Rows from block 7, named by matrix and row number. Each number is 128 + 24 x the weight over its row's rms, rounded and kept within 0 to 255. All counts start at 0. After the name is the row's rms in percent of the matrix's.
# b30: branch 2 3x3 conv (model.blocks.7.b3.0.weight, 90x60x3x3), inputs 54-59, a 3x3 kernel for each
b30.0 099 [105  87 129 109  76 118 130 150 104 130  96 132 142 144  87 143 125 153 118 118 114 114 141 116 119 137 131  86  91  75 107 154  87  89 112 138 103 143 112  88  95  94 146 130  95 122 171 148 133 122 156 119 111 114]
b30.1 102 [166 121 138 142 127 113 159 166 125 115 135  98 147 121 108 133 132 157 113 155 152 146 123 137 126 156 134 160 147 152 128 143 117 133 118 130 127  95  95 132 128 108 158 141 100 114  94 164 121 144 115 138 150 139]
b30.2 097 [115 127 143 145 105 138 148  99 136 113 142 160  87 118 120 159 119 139 105 113 151 100 112  94 120 105 152 104 135 148 139 131 127 107 163 167  88 145 147 146 128 149 142 115 133 132 175 136 110 131 100 151 130 145]
b30.3 097 [104 147 149 134 155  85 115  70  92 101 119  91 138  93 130 115 118 110 148 163 184 111  89 141 105 144 102 154 141 149 148 114 155 124 135  69 154 119 146 129  99 108 126 127 134 123 148  96 132 140 118 109 106 145]
b30.4 101 [136 166 148 147 127 139 159 125 153 176 115 105 166 160 124 119 154 126 167 132 184 122 133 163 174 181 168 108 117 138 127 137 117 107 117 114  99 149 140 122 161 110 166 143 141 154 164 109 127 107 117 148 138 153]
b30.5 101 [136 155 124 138 144 143 101 142 125 117 124 102  95 122 117 120 116 124 160 132 135 140 124 137 143 141 131 175 170 165 157 115 113  87 102 120 128 126 101 159 116 150 158 155 113 144  88 107 108  89 115 139 134  70]
b30.6 101 [116 105 137  88  76  88 101 137 125  92  86 107 108 113 133 124 107 126  92 105 125 100 114 114 135 149 141 105 136 154 142  96 123  98 121  94 103 126 160 159  93 106 135 127 148 145 125 179 144 123 143 170 137 133]
b30.7 103 [153 154 128  88  78 107 108 145 108 107 124 129 114 149  72 116  98 135 132 158 125 168 156 161 126 152 112 136 137  85 144 138 119 135 123  93  92 179 130  83 142 153  92 156 145 112 164 134 109 134 123 125 178 153]
b30.8 103 [118 160 126  85 124 162  93 108 135 108  92 150 152 122 144 128  97 141 131 132 103 139 121 131 116 119 108 125 116 123  98 143 111 108  93 123 152 144 119 100 177 144 137  97 162 106  86 147 111 125  97 140 131 110]
b30.9 096 [ 81 159 156 123  95 132 133 152 124 132 153 136 118 168 130 126 130 147 130 126 157 120 109 103 128 132 153 127 134 135 119 104 127 128 109 110 133 164 139 131 106 151 133 112 132 102 115 110  77 110 142 150  83 125]
b30.10 102 [104 130 155  89 151 117 133 156 135 118 139 149 153  84 124 121 107 144 165 123 129 143 141 134 107 149 165 133 126 148 114 142 138 116 161  85 128 139 110 158 153 176 153 151 151 102 136 131 129 126 129 110 146 138]
b30.11 100 [108 123 110  92 146 164 108 144 128  81  99 105  88 118  93 143 122 100 125 114 122  88 136 134 165 109  97 155 173 112  99 118 142 122 130 108 139 119 109 141 126 139 129 117 135  96 109 140 128 126 132  89 121 106]
b30.12 099 [122 128 129 132 119 126 118 135 119 105 144 141  98 109 108  88 163 117 109 101 164 132 169 106 142 163 162 138 163 125  91 138  75 141 102 126 108 154 100 123 124 133 151 131 128 102  93 143 131 115 175 114 137 162]
b30.13 096 [153 148 141 123 115 132 163 137 153 124 150 125 135  93 137 151 113 111 139 116 141  94 135 121  79 159 135 107  95 112 113 107 144 123 160 141  89 125 170  98 172 137 104 116 108 137 134 104 137 107 132 122 130 142]
b30.14 104 [117  98 104 102 112 139 105 119 159 142 135 127 144 141 126 148 131 111  94 126 137 142 166 142 120  99 149 166 145 131 158 104 167 171 136 144 148 131 127 136  92  84 137 117  91  94 134  95 117 113 127 124 156 148]
b30.15 101 [153 143 110 125 105 117 147 175 159 151 129 142 132 114 126 148 128 149 110 150 106 125 150 130 132 115 119 118 131 145 145 171 150  82 102 162  92 143 132 124 144 110 119 131 126 158 140 112  93 116 142 146 132 159]
b30.16 097 [155  98 110 109 131 101 151 160 109 158 102 115 134 149 134 160 133  81 108 107 105 104  89 142 112 155  91 108 138 155 142 151 168 158 162 175 133 167 120 146 101 119 111 117 110 125  94 154  83 122 131 104 130  70]
b30.17 099 [139 134 143 140 130 127 153 107 165 129 124 130 133 139 139 101 109 148 106 110 137 151 167 152 133  82 141 123 129 168 117 107 148  89  94 145 120 117 141 162 152 106 168 128  89 146  89 107 124  97  91 106  92 138]
b30.18 104 [142 122  96  95 140 106 138 141 128 159 148 163 116 105 123 119 162 127 106 114 114 104 108 156 144 148 105 176 160 117 125 103 133 184 108 120 108  92 145 109  90 118 136 128  87  90 111 122 133 114 128  93 151  92]
b30.19 098 [133  98  94 105 158 121 150 100 135 104 116  99 116 102 125 154 141 138 122 171 129 150 108 146 111 109 101 100 154 152 130 116 116  94 134 101 147 155 127 112 145 169 115 159 111 150 170 149 131 134 153 129 147 119]
b30.20 100 [112 140 150 176 137 178 146 107 124 122 141 118 114 161 112 100 126 176 102 116 163 153 155 154 169 138 125 130 182 141 175 126 101 162 109 120 115 115 129 133 119 143  96 125 105 159 132 125 109  93 116 136 117 101]
b30.21 103 [153 164 133 155 126 146 170 117 109  90 139 111 142 146 124 139 145 104 109  73 144  98 136 149  90  77  71 138 152 162 163 125 124 101 175 154 146 126 106 165 171 107 105 182 179 124 110 168 157 139 138 107 165 117]
b30.22 099 [ 98  92 170 132  96 128 102 104 136 117 125  76 138 153 112 139 108 172 114 136 181 136 164 171  92 113 111 130 121 104 152 132 144 125  86 140 100 105 120 100  94 160 144 139 144 106 132 140 115 165 158 111 114  90]
b30.23 104 [ 84 111 119  97 126 134 147 106 106 112 139 121 114 136 139 104  85 136 138  91 141 113  92 131 132 118 128 100 150 106 130  83 114  96 108 138  83 140  71 125  99 104  91 139 157 145 166 153 132 156  91  94 151 143]
b30.24 098 [ 91 148 117 133 107 134 139 150 179 167 148 150 127 121 127 175 144 158  91 118 153  95  93 113 150 133 108 167 138 139 165 101 112 122  95  96 160 123 162 168 144 110 149 139 151 120 133 118 104 115  94  78 109 126]
b30.25 100 [139 111 122 155 117 119 118 155 107 120 144 111 136 130 138 119 112 163 152 134 122 156 150 113 178 133 120 132 119  88 134 120 118 105 100 126 145 153 141 121 127 123 169 157 176 103 127 108 143  93 129 129 147 175]
b30.26 097 [132  90  84 155 191 134 172 151 163 130 128 151 115 142 179 123 138 184 123  92 126 118  94 136 156  98 123 152 112 121 119 158 172 129 119 129 115 107 133 120 146 158 135 124 135  97 115 119 114  75 102 157 120 116]
b30.27 098 [130 125 127 104 145  96 142 104 160 100 104 148 151 165 129 122 158 164 112 151 162 100 104 145 115 105 134  88 150 105 142 143 132 116 112 120 100 141 111 168 134 144 112 125 117 162  87 117 147 120 117 115 120 107]
b30.28 100 [ 99 132 120 100 136 176  90 102 113 119 123 124  72  97 128  89 140  93 133 128 132 126  89 117 129 146 139 122 119 114 105 128 162 112 124 107 139 143 119 103 127 126 146 124 121 105 132 126 123 102 157 118 116 151]
b30.29 098 [106 150 158 137 110 153 116 139 107 117 127 102 129 123 110  94 133 130 112 101 120  90 140 128 143  99 121 173 182 149 166 107 153 131 165 142 131 103 122  72  92 157 112  94 163 151 118 154 146 110  96 122 100 115]
b30.30 097 [136 141 137 104 128 100 141 120 106 104  99 145  90 148 147 125 124 133 173 156 143 159 129 112 144 107 146 179 104 126 173  88 113 102 127 141 140 158 111 139 150  88 149 126 143 142 167  94 112 154 174 156 119 121]
b30.31 096 [145 149 119 134 132 158 139 129 141  87 145 127  94  97 124  80 154 136 154 118 110 110 118 183 117 146 115 154 121 151 186  99 157 143  97 123 122  97 174 115 147 136 145 101 168 118 113 158 132 120 121 130 158 155]
b30.32 101 [151 126 155 140 160 105 133 137 144 160 134 141 181 145 151 151 100 131 115 143 117 153 111 141 149 145 174 121 108 123 123 144 153 120  97 150 131  89 102 128 150 141 120 102 117 133  99 141 152  89 102 148 144 139]
b30.33 101 [147 173 125 101 148 102 115 150 156 100 148 184 109 159 163 152 123 133 167 170 127 107  97 100  94 121  87 150 122 145 143  87  81 146 140 125 142 155 121 148 155 121 199 166 134 137 130 139 119 108 149 138 142  87]
b30.34 100 [109 135 117  83  98 143 142  74 120 122  96 138 159 118 137 110 145 129 120 119 121 125 142 102  95 140 119 124 135  83 123 167  91 125  94 109 118 122 111 119 125 160 134 121 160 116 156 156 144 187 120 141 100  88]
b30.35 102 [146 116 121  97 109 127 100 101 133 117 128  91 105 124 103  96 116 111 124 111 159 118 133 115 167 117 123 147 129 127 151 128 116  94 123 151  99  80  88 114  94  95 130 109 131  96 106 162  92 158 107 147 132  96]
b30.36 099 [ 88 137 120 103 150 100 135 136 120 156 137 145 109  86 106 124 145 126 171 171 110 161 153 133 104 115  98 127 145  99 152 144 145 119  97 128  88 142  87 109 125 149  89 126 127 152 134 167 160 174 126 104  99 116]
b30.37 099 [125 146  86 111 101 106  97 153 126 107 107 142 100 132 125 167 101 169 162  78 141 105 107 117 117 116 138 110 142 130 111 128 138 120 123 136 155 160 120 150  92 129  98 123 130 145 133 116 160 109 144 185 141 143]
b30.38 096 [158 116 162 107 110  98 104 157 132 114 134 137  82  84 114  96 125 123 140 160 106 150  87 126 148 102  99 167 111  80 129 133  99  97 145 147 149 154 145 169 142 142 140 169 173 145  99  87 162 164 115 177 115 164]
b30.39 099 [157 110 165 123 127 175 170 111 160 166 126 163  96  86 180 119 165 105 144 129 141  91 123 112 123 141 164 100 143 168 139 143 106 167 151 111 118 101 118 142 102 126 125 101 117 107 118  86 101 119 107 112 131 153]
b30.40 099 [154 109 124 117 162 121 102 108 136 147 136 149 108 148 137 110 112 150 128 142 124 141 113 161 168 142 164 129 117 141  92 113 124 103 105 124 112 136 137 103  84 116 110 118 155 142 133  92 109 109 127 160 120 139]
b30.41 102 [133 155 105 124 133 157 148 165 152 106  88 165 106 125 138 105 120 155 154 140 114 115 160 150  98 161 150 135 102 122 128 129 102 138 105 141 164 175 142 127 146 110 100 118 127 114 130 122 143 130 157 167 164 113]
b30.42 100 [137  90 102  89 147 141 145  96 137 148 136 150 105 152  91 143 130 129 138 131 149 103  88 141  86 128 124 149 118  67 159 121  71  95 115 146 145  71 124 108  76  75 103 108 121 139 103 140 184 112 123 169 156 147]
b30.43 099 [160 119 125 121 118 153 126 105 162 133 119 129  92 136 167 121 141 126 146 104 113 132 143 122 130 177 110 113 147 129 160 130 143  99 104 153 102  83 112 115 116 140 104 138 104 154 116  97  97 106 146 163 150 118]
b30.44 097 [123 147  90  92 108 141 117 126 121  95 149 166  94 135 120 125 118 141 122 163 155  86 169 165  81 132  97 141 174 172 153 171 174  84 128 141 142 144 103 137  92 132 117  76 112 109 127 151 148 129 171 158 159 143]
b30.45 100 [101  95 163 152  94 126 124 105 102 159  89  84 154 135 127 109 134 108 135 103 143 155 158 113 113 167  84  90 130  85 119 164 140 123 145 135 112 173 118 130 173 111 139  98 123 121 108 138 178 139 118 148 107 132]
b30.46 099 [140 132 127 100 139 138 121 157 150 122 158 133  82 117 179 136 161 149 129 147 126 129 159 158 188 152 155 110 123  88 116  99 148 162 105 127  83 110 114 103 115 138 148 104 139 143 160 169 147 155 145 107 154 147]
b30.47 103 [132 122 140 117 103  93 139 113 124 149 111 142 155 145 111 137 152 154 150 151 139 171 151 110 157 100 106 152 114 138 117  86  84 119 137 142 153 134  98 117 123 133 134 122 162 126 100 147 167 146 105 169  96 153]
b30.48 099 [106 131 140  84 112 122 123 145  71 141 105 144 116 124 100 157 123 124 160 164 118 129 136  97 159 112 138 130 102 113 106 120 166 112 146 144 146  73 121 108 121  93  72  94 148  96 136 144 157 123 135 151 143 140]
b30.49 099 [126 143 107 140 150 119 111  99 120 127 152 151 115 149 140 127 109 101 100 133 145 120 135 104 126 142 164 109 138 146  88 151 125 145 149 172 140 146 131 133  82 142  90 114 120 139 124 121 157 140 150 135 127 156]
b30.50 096 [130 126 154 133 102  96 139 125 113 127 124 128 114 125 156 151 172 163 131 134 161 124 141 118 162 144 128 115  96  97  94 154 127 143 138 106 156 112 128 139 119 141 107 110  93 100  94 106 111 139 105 135 121 157]
b30.51 099 [167 110 151 113 172 155 131 183 123 113 109 125 117  79 102 115 105 131 169 146 140 172 125 126 117 148 156  90 125 158 131 136 114 123 164 157 168 142 126 188 135 163 137 142 135 140 138 120 136 175 121  98 118 138]
b30.52 104 [145 156 129 116 158 136 139 138  76  73  76 116 114 141 116 107 105 133  86 112 126 134  97  95 114  75 136 157 145 158 124 156 121 108 107 159 152 146 149 135 119 111 146 158 105  92 130 131 134 108 102 119 123  82]
b30.53 097 [ 92 105 138 130 117 119 117 141 100 135 161 146 122 131 128 161 156 126 130 107  86 113 146  83 154 117 159 104 171 110  92 132 120  93 100  87  95 109 103 102  65 121 117  75 150 120 126 131 121 150 142 112 119  97]
b30.54 098 [131 141 101 125 118 144 158 154 134 153 144 135 112 117 133 153 108 150 122 133 157 120 101 110 103  79  89 111  97 122 119  70  71 117 121  57 120 105 122 112  90 112 113 126 131 148 111 131 129 160 110 137 109 120]
b30.55 103 [117 104 150 103 102  89 149 190 110 114 161 129 173 168 111 135 164 101 138 150 115 101 129 118 153 105 103 103  80  85 149 143 139 161 109 147 137  96  93 165 133 143 181 172 127 110 131 142 115 155 138 137 122  98]
b30.56 098 [170 182 109 107 145 110 132 106 141 111 122 137 160 153 104 130 124 134 111 121 127 155 129 161 114 132 119 138 121 171 123 119 144  97 140 132 166 134 180 160 177 150 114 118 168  99  91 122 118 117  94 144  96 107]
b30.57 098 [134 107  85  96 117  96 140  93 143 108  99 128  95 150 107  88 128  69 153 139 112 140 111 121  89  95 102 117 128 134  98 110 136 147 128 108 148  93 103 134  83 119  95 117 128 175 133 156 147 115 122  96 112 169]
b30.58 103 [140 147 109 150  96 101 118 121 150  88 106 174 138 104 157  91 114 110 119 144 161 126 136 170 107 132 134 146 141  99 103 121 110 123  97 110 117 138 152 110 162 127 114  84 143 130 154 150 114  93 113 116 138 166]
b30.59 104 [140  93 119 144  85 130 106 116 167 109  92 117 103 101 139 120 149 151 115  84  96  79  88 152 124  98  84 113 149 182 139 114 170 106 141 120 148 152  98  94 150  94 129 120 122 120 130 110 141 114 107 119 121  93]
b30.60 104 [114 137  79 120 156 124 108  92  83 127 120 117 149 105 101  89  93  93 118  84 138  98 117  94 107  87  79 117 112 100 124 125 121 127 138 133 125 169  96 131 154 147 124 133 135 152 116 128  75  80 129 137 135 143]
b30.61 099 [115 106 121 155 123  90 151  70 110 116 124  91 117 138 102 111 132 141 164  96 105 145 153 115 126  83  83  75  94  82 122 121 124  95 111 125  85 107 116 140 114 130 140 162 108 123 112 134 145 131 157 110 165 112]
b30.62 103 [119 145 177 135 123 173 102 157 144 149 132 157 162 174 119  99 110 139 131 128 107 104 128 148 138 184 166 150  93 170 138  85 131 143 102 126 111 124 102 122 116 126 103 112 175 154 118 130 107 158 119 144 157 111]
b30.63 100 [104 169 101 150  97 145 153 117 154 140 115 122 136 123 139 139  89  98 131 120 136 127 108  96  97  92  83 115 126 126 117 107 143 149 141 106 109 149  99 121  92  89 134 123 100 139 100 158 120  78  83 138 145 146]
b30.64 101 [148 151 132 115 131 107 165 130 163 150 155 120 151 111 107 178 124 159 125 143 122 151  96 140 131 104 101  85  95 120 112 127 112 139 119 160 122 118 128 133 119 117 141 113 133 131 108 133 153 145 140 154 120 109]
b30.65 100 [151 111 110 139 136 162 121 133 176 161 135 147 136 176 162 141 139 176 130  92  92 151 131  77 125 124 144 130 155 170 131 101 111 128 109 118 123 142 136 111 139 130 165 120 128 110 126 145 113 142 110 156 112 166]
b30.66 102 [157 154 135 153 107  97 158 111  99 164 117 135 104 143 148  95 133 104 115 153 171 143 165 152 174 152 136 119 131 107 130 135  95 125 113 159 173 139 168 139 154 168 176 179 153  87  94 103  97 135 133  87 139 132]
b30.67 099 [120  98 121  92 132  88 133 149 131 119 147 131 117 105 132 147 128 123 119  92 151  93 132 146 145 126 139 135 157 137  97 111 136 151 152 160 146 160 105  96 156 151 148 159 121 128 149 111 172 149 163 142 134 144]
b30.68 099 [143 142 121 125 173 136 158 184 109 115 128  89 116 160 134  98 138 149 129 160 154 161 157 138 113 156 151 128 140 102 128 133 116 112 126 107 106 137 148 128 148 118  80 159 135 158 115  92 131 156  91 142 134 158]
b30.69 102 [142 135 102 125 115 149 101  93 126 127  93 119 127  79 108 111 147 119 112  73 144  80 103  92 112 111 132 128 156 164 125 152 168 140 155 123 134 151 159 104 117 146  97 132 109 139 142 105 161  95 109 110  98 167]
b30.70 097 [122  92 159 109 100 125 118 138 141 106 103 137 106 163 154 150 162 140 176 202 152 135 181 131 157 120 166 122 106 111  82  91  84  95 112 136 125 148 102  79 118 105 127 107 105 107 118 167 159 145 144 155 136 134]
b30.71 095 [105 148 126 111 139 116 122 148 133 147 102 147 169 118 157 141 164 118 127 161 124 143 117  99 106 129 134 102 167 150 172 168 142 174 151 124 125 182 119 145 104 126 167 154 157 123 155 118 158 177 115 142 139  86]
b30.72 102 [108 163 142 116 129 118 143  81 121 153 120 114 119 134  95 104 146 117  74 109 149  93 135 108 103 127 110 172 146 136 125 123 152 153 172 124 145 178 109 154 170 156 115 125 167 114 100 138 100  98 121 122  76 111]
b30.73 099 [164 126 113 143 133 136 146 122 122 106 134  73 108 146 138  98 103 112  98 137 101 120 103 149  91  82 117 130 122 160 119 123 108 116 103 102 158 144 117 122 169 129 180 193 153 142  83  73 137  74 106  80 121  99]
b30.74 107 [ 95 110 120 144 152 108 138 139 121  96  85 114  91 148 127 155 118 148  85 131  77  91 116 140 101 154 119 142 129 139 118 123 163 108 139 144 102 122 120 148 130 158 114  69 140 109 131 154 102 161 116 149 159 148]
b30.75 102 [146 128 171 135 110 100 136 144  83 141 155 107 113 115 129 160 113 127 143 145 163 126 100 137 106 135 102 133 139 143 111 141 118 130 148 145 106  99 121 163 154 126 134 161 149 137 149  99 165 113 144 119 124 100]
b30.76 101 [127 173 175 110 136 151 164 145 163 144 138 111 148 137 146 151 102 101 113 157  92 104  96 128  94  96 113 155 121 157 125 133 118 105 111 127 129 157 125 100 116 162 141 161 134 126 104 140 151 126 141 136 114 100]
b30.77 099 [160 125 101 164 150 133 105 128 125  99 100 151 108 150 145 106 184 119 154 145 127 206 162 172 180 163 124 117 166 144 147 118  95  80 142 104 146 155 150 176 127 110 122 121  86 109 105  81 112 106 117 152 123 121]
b30.78 097 [116 154 165 169 107 103  89  94 144 118  91  95 115  87 157 149 125 103 126 144 101  83  69  82  89 142 111 127  65 145 158 106 141 110 175 128 134 125 173 116 128 148 129 150 143 157 125 151  88  79 142 110 135 113]
b30.79 100 [124 122 131 142 119 110 164 148 165  89  86 103 124 124 134  96 138 130 165 170 142 142 117 152  94 169 155 108 111  84 104  91 135 139 126  99 142 116 158 153 111 108 122 156 128 133 140 137 105 110  89 150 118 111]
b30.80 103 [106 103 129 145 136 146  94 114 122  98  90 129 132 109 135  90 113 136 145 149 131  94 154 129 154 128 114 138 157 160 130 160 134 142 151 148 100 140 112 132 124 160 164 159 111 149 152 134 116 106 121  93 119 132]
b30.81 098 [133 105 117  89  91  57 130  92  70  86 104 120 114 125  93 146 113 141  94  75  93  86 108 102 120 166  77 131 160 105 129 147 120 100 142 148 107 103 140 142 114 144 148 125 146 130 120 136 164 119 124 162 125 151]
b30.82 101 [102 134 163 162 154 155 161  83 138 150 120 117 136 117 109 104 144 105 115  94 111 120  85 147 117  89 123 153 136 128 118 141 145  97 149  89 105 141 133 111 117 103 105  77  76  96 136 137 161 117 100 103 136 140]
b30.83 102 [135 131 121 131 144 137 124 135 152  69 126 141  80  92 130 113 122 112 143 123 103 122 135  93 142 119 108 131 153 101 167 131  82 137 105 130  89 115 123 102 105 116 129 112 147 115 104 145 102 105 143 129 127 139]
b30.84 098 [123 100 162 135 141 126 128  99 162 120 104 133 102 131 110 125 147 156 146 147 142 116 146 117 152 108 126 137 136 145 157 155 140 109 139 129 139 174 141 125 168 161 130 164 151 128 138 115 133 131 144 115 147 140]
b30.85 095 [107 137 117  80 121 107 138 103  90 134 122 143 153 158 113 118 168 123 151 151 150 134 146 109  84 139 109 170 149 149 138 161 111 120 167 152  93 158 119  75 169 155 139 103 122  98 116 145 163 116 124 127 157 164]
b30.86 109 [149 161 142 136 112 152 159 109 173 131 124 158 130 168 130 139 168 152 131 185 151 178 143 151 156 180 152 104 121 109 154  93 114 136 143 139 105 141 159 153 154 157  79 120 135 145 151 105 134 130 117 143 146 153]
b30.87 100 [109 164 163 118 148 153 166 151 142 163 101 124 135 123 142 133 145 125  93 123 121 136 138 102 149 161 125 152 137 144 145 114 127 126 110 112 133 131 100 116 121 124 113 145 133 140 116 137 164 103 114 103 153 105]
b30.88 099 [128 129 150 154 154 116 112 139  94 109 117 105 152 101 125 126 147 116 139  98 115 171 146  93  98 100  60 161 140 167 106 136 154 116 148 146 147 122  77 117  92 136 124 135 119 135  98  99 123 141  86 153 142 106]
b30.89 101 [157 103  86 131 156 108 109 146 152 109  95  77 109 146 152 129 138  88  97 104 160 119 167 103  90 138 142 143 132 158 124 109  95  86 148 100 139  93  99 124  86 112 120  56 107 134 150 123 128 116 139 132 117 134]